From a checkpoint of a small class-conditioned image diffusion model.
Model: 48-pixel images, arch dit, norm layernorm, activation swiglu, num experts 8, patch size [8, 8], layers 12, width 256.
Training: adamw at rate 0.0015, 6600 steps, batches of 256.
Rows from expert 6 of block 7, named by matrix and row number. Rows with one number belong to one neuron. Each number is 500 + 50 x the weight over the matrix's rms, rounded and kept within 0 to 999. All counts start at 0. Numbers have three digits each.
# gate: expert gate (model.blocks.7.mlp.gate, 8x256x256), inputs 0-85
# up: expert up (model.blocks.7.mlp.up, 8x256x256), inputs 0-85
# down: expert down (model.blocks.7.mlp.down, 8x256x256, transposed), outputs 0-85
gate.120:458523445487530488454639451574431535486456515479515577486483457558542528560495533486515567472457513485463437480515538516499500479533417534424422439461548502518385465582609514479486489351398505488481485451480545543419471533459532458471450571459400519544540416
gate.121:523462405541609450515550444445463476538561445398530575484514533516507437572555504490577604444380578528461497422567493560436536466578444503515517519542519390477477513528536434552465520587538472504492528490398562465550497514429511528514490560461491514476512474
gate.122:442506517468583579447455530383514523496464543436642500480566540459470433556473487483491564539604543450505497427470443603438494426454490616443545432496581432531503526582696539470576535475538442455462466462490497506539518555436460544545454558476321579472554509
gate.123:469464479537482600465496377485540566481503550482474509440444482496504520469452521421436450506474697452455451468455491485460491437513610533467487452489485514583456473554521565501493449679496454490451421498545561554438512506513537500553412455468540563491533481
gate.124:421519498503470578439470476583567545469531505511473407495555599459498523448543520458483454478571663465483480534465512460636420494472533527485476441527528545495476506529541504448491426670557411477384409452553525508524683575526568490491430426490509572419503510
gate.125:528520591446501490561570589527466427471464460477539563496516424513484506520423580463531529557562541482492518406474548746445493468523468528597439389452483468533510518560491569566518504510444525455420541517498499452445513475471450538610505533482441423502521488
gate.126:538517422532525473510365482497581507480459445445469447524496509470464497507457398544525510563496576540541575399453344508488578451548647535536481436484555450528505541517559510434509512526556490530466512500542482440513568503498518526493457485458588544494458555
gate.127:537553512490428595566342452535539560471575478617440459481464448485465541490478518548594453549477558549480508566567465454485444598629531513452493525424465406532481514522496565451479558592505547480474547564537491508487470468583487482505512593446635384534527533
gate.128:443498448515503493505391575386545427539559436555466533531506524438552475648482446428589516615423643456510551489482464485465484456534518503551513462542537460481451535481486543515535521578452530494301552566515520404605473483537493423506490519495521386495400579
gate.129:517486528459532549514574548476450489565473488418459530478464464491457539560472481543524583452473522519535530420489467440516490423473480431540492308509495555523478491482488540555451521411425494526502508535423466491490453454464479529538503552444371444496490419
gate.130:533452425552562623445484513530462498469593478610556473520514530458490534415513436483599492457482514480461500484507502458513442540516467513466545505512466385457572470510572468480555481520539440465544489550518507478531573572553451503475570602595586491469485552
gate.131:496478539512500405472428493463467525505468478429542495406535513489498442449450547565548514508524535515503490461497503475401515518541426550510485622523497499510501469498524514448498525408498514502447523557505493483456550462489497526536479481448514499546470464
gate.132:494519544454459519532421552497524546441498517540467448498470440480460529666525461492540418499569564483571469516541404429500469515502463480518561536440440534533479504498449471528473502338566545542492521566525513527599531512500504555484484435510510446539469537
gate.133:456557545526510571503509581438506492583389555432511505445475539558483486501455497424499550488590573427469470555548509601504446479402567497524395470531415410568498511510579628523546471384410443480420433458468514503423542453451450496513514478428502562517469440
gate.134:498466574484485541491473516576510549492512519528465494501467474435427556431509445505548503464493454497510488458519537503477486545567424503520503504438506420477506470500559467479454445450484532522520486522539511553482421510523529473487492506449493476535479471
gate.135:499521506573503544502440541454536416553500530505540533561576445442519478349491396529554517576519524600529500544504510528464417520459479477596519554462462440469509410411473476519540572389566553518485532485533418448494566510546399563466481498544491487525529527
gate.136:512505511505562540548473562553442470488451536495467535437463469462533494605451504483448556560510678504541465445519468569461353518554461445524468375521525528593516515572482559551455490504441432456500506532444489502457563511496446511545511462551526521528488465
gate.137:529556527509447547517395572469457512539509433439540528479472460533511540436516535436455552456533534380497451491534481484567535484539538499532447449452535550489506560433510455473510524428404466497493442456505488541491444545513491513502519581370557481502505458
gate.138:536494495390553466539489419523456506408465381406507500528430507524466511512426609562525491523477506456490457501494501620476552472542560471560505395451494489531491545622426538518498513298478486447490527610444464501478444534459465495566510517460514462649516468
gate.139:469607521564547614505451432515476479506444502474509494430546480481464475432430450499547501478516584449517512511464606602548461484462587512511509521560507423540465578479552535528486466465533426452460492464482502514597549534405435577491476506522519534560504546
gate.140:460509440446457641501581388481460573451451515546534498526547419500520620536458488467568484434542576440471458571503359559526378472525612483481472357514445550496520504509507551437473440645510423483517503479509558554500516505489490445481602554414572499471581437
gate.141:475454546539492445524458523543500549473529611510521504542501538552495482458534538506485473441538449458542529479406548493542497535509489473528496547459497455498501516478494444518557504377549535466518493421553469408513468533561488526504489516575436541516508521
gate.142:502520430524578422519468388511420446523528458442517535491447465466511521618437483487484507534523568454492479516516491582503523450551436453549454453453503633517468456446460574539534486462465450493415496485477483463532517458465521483516550476537524423528530503
gate.143:534428631513465521475415555439493458472509434623456576537456555403489524573480442536530497500450562489395525567439483549455435479535433413520541482467470412545562472491476543526571434596487508404414521582436449475529348631556371450444492498589472532544496547
gate.144:571487475562523532544435457564468451495460440529480543528480512513485505507486487570469433571481612483497410430460371644474463461582557447528554433525461428602500443444462545549528466599510523534487576546542533483454563506550493527504462451484660524464440575
gate.145:486540532543542486567504470490535443489464527438539493469527511512512486620489508506534503531524542514553475455478433486464498456483522536521534469446567481473543507511463502472472496462484567554464499527488511447490544454529526545512499511499515479544495477
gate.146:531444545443516534439534420516482512483421411472501527469529496477510492434515546500493492452474558498462487501514484570499522544554636462495534495472593458474503462526514557512520551528497501485476483492516528500419386556464541427516534574480457472598501464
gate.147:503476423486491469500406371547502500499522525546533490522538489500495497517510529482530550480549539487521501522509455494494547472570447527417487421545596513497542490591609529468486465233522500495602456483506533547489559546468533501521475463510533578583493520
gate.148:562557580585534496542459547539447435484420424460511564468405444542445439495389479540466480521462542516518488472409478631469514439509429456537423466537480471532413457516503628477515581623574459581469498435458490440456469501502493575553474560459544502560364477
gate.149:523497572444509493527521547428492539517467462417519522432517471521528563553504495493505476504487563519475486484533500472488493585576539548512482591470504539469498506465453511498478556357520562529428449510489533526562482516496520523507484514486550523590557467
gate.150:458473520577509520475473662434546532552512524538491513470538529470446560632462489469563487507431557510475499544465525477525534494491599477474470517450534466428458454516512522404500498581563525490456530495485458495466531597538439430482492518487520523469497442
gate.151:426458550584573594474445507525576508567551570626488354545457465398454426505567464498509541562467590580554520501452542544479436564495486550621524505494524470463490458420461470571440486462531514500479532582433474488607454498517395558557421456560501454553534527
gate.152:518544517441475548486366535529490517467495488543513524547460386552496525548445580450458528485488642500475494514494487626463468468574638571515460422501471353556442555550567587495481543616428494449556480469434512559427463521508503471522497611452415464595528478
gate.153:456481527466452584495500555518571610524473459475477480517468519482484565541488407476505541364431639497403511542492473512493468479572594399490460476542572473487467484494481461419431526651577533488419396496477464503420438539539490516405492439501465586468615529
gate.154:454473527617528567484299459468543492500469460576544485587482547461477435416529484519531454504388488557439560568486485558523444418524569434479519506584476337493550446459585549485555498553611523508521474502430439493617414560520456605442458482515516549545531571
gate.155:535468496557502452426432491447571493503503495460527477502583509455525472481547478496513522473558541462502587532512445472427548512489463446509488526488517507511524450489457522460499484440555503487466524452512443479552592599492454509492491537485521564569446586
gate.156:507460484521472508498512529510525486499479423541459462492497577400497531351582498536552516520455566463457501519538466577500472514594487494460498533534384480440538482460514476492534481570514550475530527560537469499591358504538491528455445499505586497431540527
gate.157:480530404482475491526512477486430517482471492431487445529479545501564581641475470463418486521521541440550421472484429542509493489474526481521513471415456597553468558490492556489554563404499450504485512585503488519507494502529541545486616506492495499632521440
gate.158:523512525483473530555370446485518504555482462447504489535491444510553488304490520490547494518476550523477485566533467494492475516648472449547506651576424480501493540512471498514489513477546567467499412493466493471459455521497482486484526548475568493648499536
gate.159:457521506447587476485564425459483425474472442470523589491540497417485474522456513476507480576467515484484551483511509641438527504449564529554512329503564482511511510548522470498508534393520482486494518474481458476495553512481484517518507498536458493512500479
gate.160:460489538508486486477416467516528524453494510544529501494499492476417468460518525579486409513515585532501514546529648536552476521414468547453534518536522524516524509537577512454496537507502455466448469477564519568490521539528616523443525510470419564527536535
gate.161:487520565601435537547437401479541438471511499521515550548535424398504487463485562590519411572461504598436493552604520561455475553554530532453509543514493534529538430568474540496484545614575568489532506502509435466502511492475393479536526523492616463564558485
gate.162:527486414470512540535466415543452545524550481497544445461474577509504543460481637447484529474480646475481475508442358535519448434674590455502429582514425544488427530542478606461485490624445534466528467542465506572513485540473498466596514485420589503437454487
gate.163:486541585509428512449466485521513492484552512483523480414457456518492507538518429415414544521528612433543537483495441525495533473466452531471493442477531565495533540505451672537460459672413434467408489458525522480484574495572494474519486476510444471397470488
gate.164:579569440554381647481544466418480468384378512493576589569521404523494518414473529489445485467635624477472489611565409673399430524520511472470535365549457522543575461579426614472525496574508558455457465534478479499466506451432339480468642555476517469583608440
gate.165:518504385502552633483324514479489491488445553473521526526508444480450476625468500478600557559523627513501505522460443514444383421520582509531447649515406400547498516517503589500493474541544492466474542494446493511528445465436405505488461486475506522606434471
gate.166:552480522513507585494384622619462507482480559486498408440432505516432502621496589485501593523477519454492508488474439488494488383529493432600433476504403551512490543454498635502480427420605560464634475438436453517445552456592556536581552458485506534536465459
gate.167:456472370638624510435461538440553492539599509592599489524590539367501431538553461446611618551410588521464536558511344503411469503426462597549576490510496379491523451447669530495548505512563370510490500487365460414589569546489521493528497537563432503405471607
gate.168:459493473527512550496423466492515560451526436590533466471527461508470396534511534562568475532480535540495509484522445470480504482565551575478602472564508298456560432479506486429491460612517572531511520528496577532526375425512482456505483557457570416457473573
gate.169:496535419495505500553385402573469474442511456500472551515486525481531462481515497495477517559508596523559466495507492639515449513582573509483465489476522439516429521529529463476568525557551513517667519532478490510527495502507476506477472556539612534574480480
up.120:478522426568582457429590473427489467552424531400538437482536563508476438529515439477437526515547484463488483525509425502547532430407535540510470473560609589513565508432503491483511480491516514494473471466487454500554436510496527534529487442474353646413504532
up.121:526502508443464501435511513582501485440454500486484495484505481579491458417423537522492455528550342521536478451489512674520538508452513584553501465435528585494563506484534476468429490425428493481485515534525529456487434437525460452525441451483485445660479520
up.122:497545407512507469482451504375523496421498465604613421632557417417462456593468448491514405573585506568580497524515473530436528547506461601443554560394462427447487447556519491434571549424593550507514501485500489463544467576432508482499451540527538507512595533
up.123:413500346643536531482470485501550472472563435585485531493457551473509493595492469496456532490397544480469514528469505504496535481453359487430511405559626363475462452547500553510482506668510431473435548501502483500527552511548524518533482464558485462446537595
up.124:549459476612411607449410725348537434472532664532474528550618486400513563589531453536449524495502430556509535484509494525459517601577502482447581636527394510494534459485461499544542548447593588473603530501412401458518467466510337563491514545581544390538607515
up.125:577461595416495486507430636517472540526545491478410451477496522550463552546503557537496478430456541541513551469502590484612532521594429489544516515528486524482549484449351509503468507496458532433434504449523561526461439451521471485493437423507488446540502597
up.126:488559606491537508595589455522427543554436598438507503523483505556524540446573480453434521476520438473581533583522620511585461450462421514553461506476492511480504535450483513527515426321478505516579442504566477485452484480531498499487531502627419547533540477
up.127:530486599529451457521346421495605499522556406545442511547480501370481501413475507517563442529479593545451563517453557596431520608587499451511498522481522377448466442550449462498485601664606607492540553560498437439573417514549475545481506491465499425651543590
up.128:418553522556527532421440513497518600506548525565558585504472479562508503512516518475535527583486556467476492578458547529520479509505521530468478404537519438448521528573473597509480531623477460519464436456426505427396512428506557537487513517481465524478476533
up.129:441517550516551544517514621391525460438463523494483540561499485436426528562536474460475528467454612521441466537526499477498450475479532502535552389578506504528503494504515571554541558543480475475460491527450455521495542531477562531476524456516434508425500469
up.130:488500545435502471558504478517477500487570494613617421452524448419491545584501431503496449494562519392500492496461516436513463562549560483453503467457560489422587501455490475461524457513454552435464476558540528451444543550523553461547573541575442423463489494
up.131:402486428555563538506536519540495524511465531498516491428539533441483505566451475530494584469492493540521519479521487511516468486502455528488533432542465536567501485446525502474455542606522462495482497483528493487531515473514510576540468473482539480462510501
up.132:487489501534532498490606451481453442572535520432492452438557494471514400444512463503486565519449508543524460452545554486551523491472609485541549517512580390513525505417553504522496524623507486504509537527471480433571528458478454506490520466480493558430520487
up.133:466533515513529381509458597500546468497397509521643557501588489480528462535492548482472570495490454534541490472510474510402524452460475576578510394502535486527593519563568497479482487436470482502447510390447435531407391543419513413548506472486295544498430458
up.134:516528526589483457436492442450496399496455563453499451543468530596487419409548489500389501575546514446546506538476562521576586470360458466558450550569525453478488507478418462532502476515475574522431507454510479475496444447498568523464508455457492554533483529
up.135:475466468570443537458432537526514499472551464624474562512505506474479458499481577520550467485463487570475527522455560502538499454627476534451517582510507372461498485505595491476451551653509497468530534424505514499503404516537501494445468516487520449553487466
up.136:472542569514467448541510491540512615522462456474506519419492492592487473519500446486503454512461440564515496431474515537432515519522522552515454457494585458498490502488480478488400449326535485526436453486463470393558553500477482522517445415547456455420454518
up.137:466465396488479487520527452502479470523511515530522564495572469431494533546470582535529569489441589540451496494554471548519541515561510498556531498489459527500513480465531523511446549660514504495509508510496478491514491541400472509525526535470497493521457492
up.138:459515555475535459451591548538532468499491518515537475517621512467476509515529500450426464493565579444531557480486491497570488588467439571473463468561598507414565500465522395437431513359501543498425510457555520473486591532512592505451508457565492560429490506
up.139:459492436546469405490542548529497468531512521508536508504553543479524485615498493509496528514462421563434491470521380527449517458562575491519545414488536612508556487482424540478484511357490515473392496502515494404557513497395467514493445445462470468474454511
up.140:432449500451536530557490362438477568550425546497524501572450550493502555598503500467544521518494583487482475637448441545464428479558589432456455428475422589523449541470426583517480490538484472466491469493498493532471438590503504486515548549469541570646504488
up.141:504519514525476504491481443527503512469567414486524446437516499486476521521432611520533476507512558495453514427474399501530577442576417550458436522477558595549519486460559563470448506526489452416478468460563544536455477565462498475525468500415521480623525494
up.142:521507467500490517476520483496534487425479490497459464480481508469484471447522498503497495528549525554506453516558602582439469600500442484464528463437506563514482489534511480530503550407517463486401529542502523529538503523422518512467513473470384517554521515
up.143:576516526513438568514486520513510441467505577516491421513503498509444455418482541453441506495580499543565507565610530525463470605476476467489527526373501572456494501615495475527549531517549499476465513441625503530446494520561495450491519415609505481478500441
up.144:469440501419511535481464584537484572526490567462495469581483558474538596560544479455541514466541538484522520573488617513565463505529428470470452517473479521447486504518513530450504446359545443479472427476545510485524546503546501493545453510508508508506533472
up.145:459527513527518493490429425470517479554428460518436532464501493571486436433513492430511465460456511489484500519513474592502575489464527516493489458556546414441481559484485509491476497513459533530554485492547502500575512587501537537488468468551513533517404541
up.146:475506600512490609524556409463515507492504496512489448463505509547464480442422479584555451597522442580547536454535492398587551530520548556536525543414541495503470446492391482492436519590513555520469527540462530541532372436517430529560465457420557426545464474
up.147:461430481530621562460509460481540499469471536504463506618563544378475440469594492553513503541381493610522473500526543531435448526545428463477551568622563317511474430498582432476501596626580505545414613586488455469548433507447428504477480507522489525537547509
up.148:462527487483550602502533493527544591514504470469518484504481497493497493455492487493545568499465518535445588501496620456459480461485549606556550478618461361504434453529531507528500527592545467527498517484504476541472602514494533549548481581451530442462505499
up.149:496549415412504513464463540529485467532463470438503504485559473451536474633488455470480474520501535516493458489569450493502524485414614551558500560515477415574508538493581470532566525710499403512442501522508553517529413479511457526510479596442574569536490483
up.150:478527399548561529487617528566475465503460542504529528502534545542477444497497497482427536556486430561578489555442441469578478504458417536490473534587534478492496519521620518451521570387565349495524485437425483447498477494464506558529515415572505519511424528
up.151:543442500591459508481448569527555530512460525575493450474526554399475498474531421514548488504424429524545511536464527496489487576561448487493514508522520462416430471398464518454520458465569496533468511561449417462603583459557475574502465470544461463508424589
up.152:568457489470495538524632578430536463534485485428489513548509489540518531445498508471486512499496416523496544526498579594516523516374447469605476363484483503529596427483452540579515454516512469458518445461510505473436435521454491498536497485510380499365600463
up.153:502457520533537505519463517473559509505512483547417545572464539444513528540481421565529476397364517566428584582420471544426494456570487425495500445557485438555385493480576499471602554526579537541482489552432397545456391607528465585434524545597500522604547531
up.154:473480561515517430426426429456479530534514403528434467478581528546502399571519527487499483489447579488488552501434429476472461459461469473520545495663541451453579508478468524446410407560500545528464504553450539443573545489435511565532452443529607489459452546
up.155:474496435484548462449516488521555531502566591506458481459569552481538467424495469426397482462475491528529538475451503512541554492411546495555454500524609534515523529536514513509461454538512451502518503465493483445508561527491551551510416401564430641503519644
up.156:551539550499509564502526533430510483467539478417559493558556523477551512360490547492494500504534508532487453529529590435501483516536582520538547633491521437460510483473551443460586574587567488456470526478493459508544462549445461452531480525564452541498502489
up.157:504550543460595505555586402512419469551469440379576509488493538468481488513487513526534554488548464503577499559512517473513512502450461496530462480498517585495399543468456442601500507421454446514428469434461489468510560461432555513573505531497407487555484503
up.158:568512516447500498499599530587486569522539579466487456532436535584535565663445494503470602465534373473542460491412544555580579482442439514544544453468492560493555516469419514579473528427402457482565457538548521457471498480556421488524481529468390467394540470
up.159:550538616537443557531500413503550449474451544444439468450495472520503496490516437471457420492556427488509466510521545453466455568443571463530497491397528532496435518557437488535525497508478533508558513480511443439449432580524492440521523406517343537473421459
up.160:614564493407414485510543613457438427576468507426508518545520422634522465528507491521491464549611386436524443488464511503483498513483485508576469352401485520509575538442490490513539486253476475469538538502527476469424459479460402430513554528511553431662466387
up.161:515518566475474505548550469451539494462481465465486511560499470549535536489455520438449517512532481500540521514502362517423545536496547451483498498498546595475467543602466519468451455170492522505460441479541501526463684450490464494511564388482551535474521511
up.162:480558507577624465563606503512478469538515528510564461487473540478436475579412434453419573545511445533516447545514474481539574457459559490506539470476550494494527535518469499498476495337487547523449482517425473477585602506477493497535523392556500542307514568
up.163:556435577379586470519627461483520510526507567485528403514462477492469385450532465516501539475564411472579584485503626467493551487422600492607513440505506516498559466510450420533525466267500514503500593522605503451439543484517503499528507483525501502430465423
up.164:535535522521544466443418562509544467560574420436438452418593568391473538480493483527497517497536481520420601437513516418481503469450521549539471609500576488480513572490569452515519521487483561469575460488461474517606488583508489607498418486540419558482461485
up.165:476533466424363528581469541581535467511477482477544522474505416492482511522494548475605546445531549504476501463555485498464458532629438560482440663496346555490464552543463491471519505639375497502521457473491528521485504544487517394518489561435546466584501441
up.166:433476452593515495489463375414531483496573490635561603568625535384516505361547427598532419555535493494568536607527521588488514562457493575436590571533574437448532490605526465504520497460474492503353604523570513443596510548471423542464424532548596485496454585
up.167:465472591553535409454492452415455476555529433641619523563545560441575358494531601409635577558454463430426444573512505579460516375549457559538480441535511426435566479497587547484510346479470450476481406420398502466620496583416457446562430588478453475540434522
up.168:547538438462556559567462560553486485529519567460520458535461528606543447522480521552430560477553474521563479423453433364496499473455500574558536641530476544582545556421551491508453545483487430526497532444494535548540422453477473562528512538517505527485441553
up.169:514496579450445497441531646455549560460473546495560538517482553497506572552521544453454446440521480499472509538538519485527510488464576526479416564451489578483559522495505486437475514478500514419466478456513483545471517558555448484498537522556522499415517464
down.120:565504514433512418488465497595506515503529495525453538534462500513483518503496525501484456526496454491490516570527568468468443469380554476463521554504451614522509575500426596488490543488476539521486492538518476517501459474442423483515539517491428504504501510
down.121:453486587472578488526453517395455471474447542555489582543460529513530431512490444415454372511463518530560482546453433511497456465469451462474487499475518445493480569446540588528487456533450365501484514400455495500475482590544409485486548586513493428446599436
down.122:456488484450557480542354514472536518463453523532538424482530548444487487558391488478574559507552462528573528484510562431506443564546432504527448454489583507503493522513576527494413498512479317471505497463553494450460439460481573474466479553542472548395506529
down.123:456517580543518598527504387442566551460578587486520514446492568538628445425527514489533510550451519497555468512486404523512499487463450509576485494565490457475425504428472505474532591612545444537476513558515517484448585457492381454463487476559376444566513489
down.124:571466468556427440437585550593515530496601418465462322474543481559396373396565581515591611549461571459495471435615577568464345563567539557536433555519382533504498523537456557429541515522534554453424511517420499511466570519438569552486424427449523642628460430
down.125:473491447406449443571463559426572523485477485529492557552451556553531479601475468489508497558566523616512581478486448627498484603467330542483418463540525480520486489504455379514517392639503588563455520521414508495509448446512456504510520559486474513490578396
down.126:504545443548432611472428426546549496508469513448426524519470513497475501575490541456499511478529584462523502439500486491492366548453639489465524508521508598530536457490494471431480496467483630505510523478510486485465663487491484473454533450526442529556488462
down.127:636461503462482367478562418592446545505500508550414539469490486554561507445562514544471459515471502428474530551463510460547416519521644447521455528642440537579527527485524632453510530520484525518462478583449515487482475496453477507495501447526440444635484602
down.128:506492488448485470473529526491498474492455399450599546566517462481475501467458547485482513520531452565509460506449459551494526497526501512502560563517491531398526495555532443525465509448483531543523451507478488594458494543445560510480471447530521538540555427
down.129:524477492538536410444490549508444536482483490475428429506465573505504562518475528533508559484442533440522523496565520541501563517512594560609487492541521557461463485500470562441488487509485520557566531570468519515488503573472560457529570470466507477532466423
down.130:478537512555526545466481508596486475520381604358518549497483461488539515535443525505513453432637551482532541561437529470504480443490542451522528451490492524467521453505460462545425449503556483502541517571523537510518551513456473482457558570547513404504520546
down.131:555529434596566515527521469537495465530503553494514529572473489507518445461575555523514545468463506580509473567544516452470439499525495529495512480542356492517464508530471524509552512483474425558466479472486516493567624470410473536435471560496386471462456503
down.132:553497551496559514543500581386467445540518540394438508525469481502535527494521540584563521527477569468545528506487435487439553525535484496513523510513577485546510515521534559500482431461498462437511552519408519541495544544500592496503481509545477435481502504
down.133:459495471423565665475638506449544527539409620317462461465560496502603478439554453563509485410590471514445476486438547494475495446516624489508469456492614391440535460464575265559485527456578472471616507466506555570461658528485415507446515507591635462496593434
down.134:487540559505553456506491611461511530532538449510486489496456542494489499478510484509476600462407349486484505469530545522486440489474487526430546520456399490436462514526500586478533470451514509441509509491463481499506316474490505546568523545498483504506545436
down.135:526450456425482506515570475502470490490616475551497451506487547564577496408523496500448536558502409480453530485488473517504566484473484550580473631576424525514445574541436399531526526513548535518411446470477458517482537549481433495453541512492554503461565395
down.136:532514508459465645477521519576477449500577576449416487542613456516549456537560501503515617524454435495462559481599477451408598557521508514541512507478456488517464490516552485492553525508481540576570538470425473463508517550448397553479414511463484536412489529
down.137:481490505458569493476609464358490531553519471523519480499501501438505505487400487552575595456467631516427491504533674426601562530577429602478486519470619502453438440549439538474502508485467430559490445503511472451555569512448549520402456538500540545505430551
down.138:614507480521440410508480367582509502538565453512489431542517496500403426411548540537470583485417493593459507453545599445491343570547529518510502480497462543518511472552461611513495507497532492388551540576457524495443599531456512503485431475479467558627435460
down.139:486509474578520541559531497551521495431535512404455456421526465494558435502515510494608593501572429583431536524515513452487421545552491521506498470540312468487542478520551417545547507510495416560621487419452505553478474543431461487469480646481482503508496488
down.140:524553549568557443516493561496463550509495475548495442484514451479503464581465484515481584489473516530516527462550623419473436488566471499492520438477430525584503496518529535520479514391496467468537544502491504518537536476465567497484518497453399546596522470
down.141:492503426439414631441548494503469418527467428526512457481489469545447527528460480493555456536537480477504433453516581466513635533564548501469469552504549575454439485502488475468533501631478503587499517507473472499563677505486451475422483479464583501489504431
down.142:558492542540540465580448498497445526451466559449433509443504513424480446484510457414539448489517485506493551529452417549441460462500405466539520467460414501563558526502486501515538442502435455522452495490482539471499503455510506506491489561470407482457573499
down.143:516511465475435523499535504582386437448530504467564467490526550436564492447489561377519506509484519509510454481523441483491447559515560531532488424652542496539534531550465409516502424537426622590350488470474500483538415459514419593491506548465483465529551455
down.144:537519465483445425485521487477439468565477565508483439540521452459530527593519516428484544478469542527562491518532532412549382508533522566497566444469524567518541517460571577519468567531500537470549500459558513438448504614530549481540458478498551503430529564
down.145:492530454520499468504516548481525507455549489474486525450506514471468524528472521502540501487479497592400532525501466473465501529480479528449513534516555489502462540548472463459490436473573535491420537531448528440509513599470596502515503523512542491543571519
down.146:510493508459519540489625529454504553538594534465434578525527522520544573501471461568487466476468558454424504494525457501536321475482446461479515443575548501474542505468529607560446439442520600472397567494526511476494455454514456510533459443495621426515501647
down.147:492460505500488475510438483507502540476399515428482469508505525444529478590484550472519458481598551490480532561420500479533621464491528497514495408452573439577505484485479510537495540474516491540466459490554443489513444498481513466530525561593521467323500542
down.148:484490488505483535476513369568505526465486483595457447488520498557523495416483489535507556502542481399539496454543528502485509508437568452476535469516548575470500425496543464479552499462494477506526473479474508512535427517429495468503511444458427550513425466
down.149:506515521517512457558355519598473486463466567494500461527501493497507536591522470541520552493481560440553474472514530518494500504494483461435496539455455489487547518507437619503476430350513563419463476541469477524511453521514603490553535521509496513536493437
down.150:481547508504506549478564553546449554517529446521579466586485501487445521598490482484437537472532498485475542468510543609408417502476406445478479485521467523468525473519531496581568488599520500529547552499464564562489404503524468506457479546433401473388530471
down.151:463583463469490509531551513450413587569524528454386490507515531496554478467553531578488574530452432499379505471579533509515514568566492515566564481491523514541578512504457540505500541497574506426468581544467522398466598533558436429462540480518478538502476471
down.152:466452407458543560517349561498536518491449577422496448438543532500574510519468536465559462491580369527522499492521458682532444492444685486559498492548540495497525529442510419501466490600506470557559516461480463512530413556500425480449529532511508493396473465
down.153:545430503609439452496572506557574532487484442514539463513486481496381438539443462571597541391445406543503462435515706494542636496539489523477502477376469581568413518521506567475506433556527353452567422543526502580573620502449591446495441485446429575563468525
down.154:530502523569423557443543349528579519519482427539464588479502490576523521527432542582463501538517547515504506535469526398499580482474449546405495533402474524544508482524475641479509518505467423491552495486516496530549562433453479451450442532548455520566469618
down.155:566468504493552584513554575410486493495515478496522494471533574518515473543501482461524566545498472595483524458488506513454585569574409518503399489448532476494474481502536573528522516464533485467465507479500473473519468528504426473562483517531479535656539482
down.156:401488451395493545474488344509495466428465487592507570460541540523445524438473513517468409537516665514550486460472479463586479511452568523515398416577624517474451483499527434462494557612477639480423517491462460494484512467582549471468523411449576498424492473
down.157:544526465577464483477482439523458508513441497477461553543486431519653531440472588506506480535540469517555508545482526581473553503431412517501556518480485538508540439503466519488509464545484492583496540504457525500597363526464443475458459545522471465463481620
down.158:466509426513490482610411585529495499494489502335543441548473415514542541524469482499421453496493378488496534478473312492460565484462647449486616375456458469485519501508452488490512433510513549538524512497460456529474594499491581465510536465551484492419466458
down.159:468494451551551528484569543529463478515534488460497582441444501558486584580493526493497393459498443615413492512470445456470565444472535499516482462497567511502522517518510513450457467477522560544397525468496481494543539534479512527517552452460522455549525624
down.160:531472377411512382503558400600525517419554445482562505503524551518471400407486528555483603576479543543499470397500611653528359585463536488472397589514453548474498475525474496536477492546583570556459492519427459579486501524476445490527536501474432536609563413
down.161:480498524456465426496461440520511520490526436457509440529490429469386472469451454524505495462537457520505515510507520487507517527549398463476502578514533581495513509490530412553470458572535376547735523520465454528557444458487588556500492508462467497432504484
down.162:503498482560472569538446551477456474508378475450506506541519459496506552465488501458503494513566530471531473523480407485528417509502572481585546383528546447444553398419493525551522444635498531494677513512433558582533471561588494546466500553482488415321499612
down.163:470449455444458535449487447517505519461440395561448567513464487534470393561459453533520508484512556544521505449500610444526597518528480508466442481498578570483451472578537610521476502480510552538536480521455514511465562495513552507554494447489452444526498532
down.164:466422502498431559455592544475551448483483482516501532462537513462486613397511513571455405561503542448454478454458394437534479485516515450503501576527457487493491542465483492490543479496511565557533441436480532579491571521533508427567534480506576487459554473
down.165:442502518465561399418459557518424549499582519537499439505450487479531458429474522502417537449510505606491516573510700508502442513430407510376495588514411582383421504483456610468498452502440437514509457457508413473567508455427509534531517576481567494487434536
down.166:548497518471495444516462597439458514499572563508472545499558464519424508348592569478642483588478462485469497592458456478556545464424437492487524611521586399616554581459473427543480536676530462360560541551544509503469645407535538525524431463487369459487521409
down.167:423568433383491565501467467458465474552465438469484567497520504590549606634512611429489578550531463490480512544502426396525477528497428465414539565405591586463518447487558463573465532600499429537593506374487515473509555532515514527426561473534540482456507574
down.168:468522443497463500484404482507491510491404472488492426495496564523497567493528470530448439515487509434477477462450538482498520417462546512548507402513469569496490493509519471496491519557531495547593465569554499543453487549490534485473545516491455412398477408
down.169:501540523529534429542615467471504472562579555468492463527483565448473512474534520504504472440434512450511487520536502496538426481491411532467498500509586546494487535513530497548500477564549511506404486498412528509463523504468561523459477482516608428462495439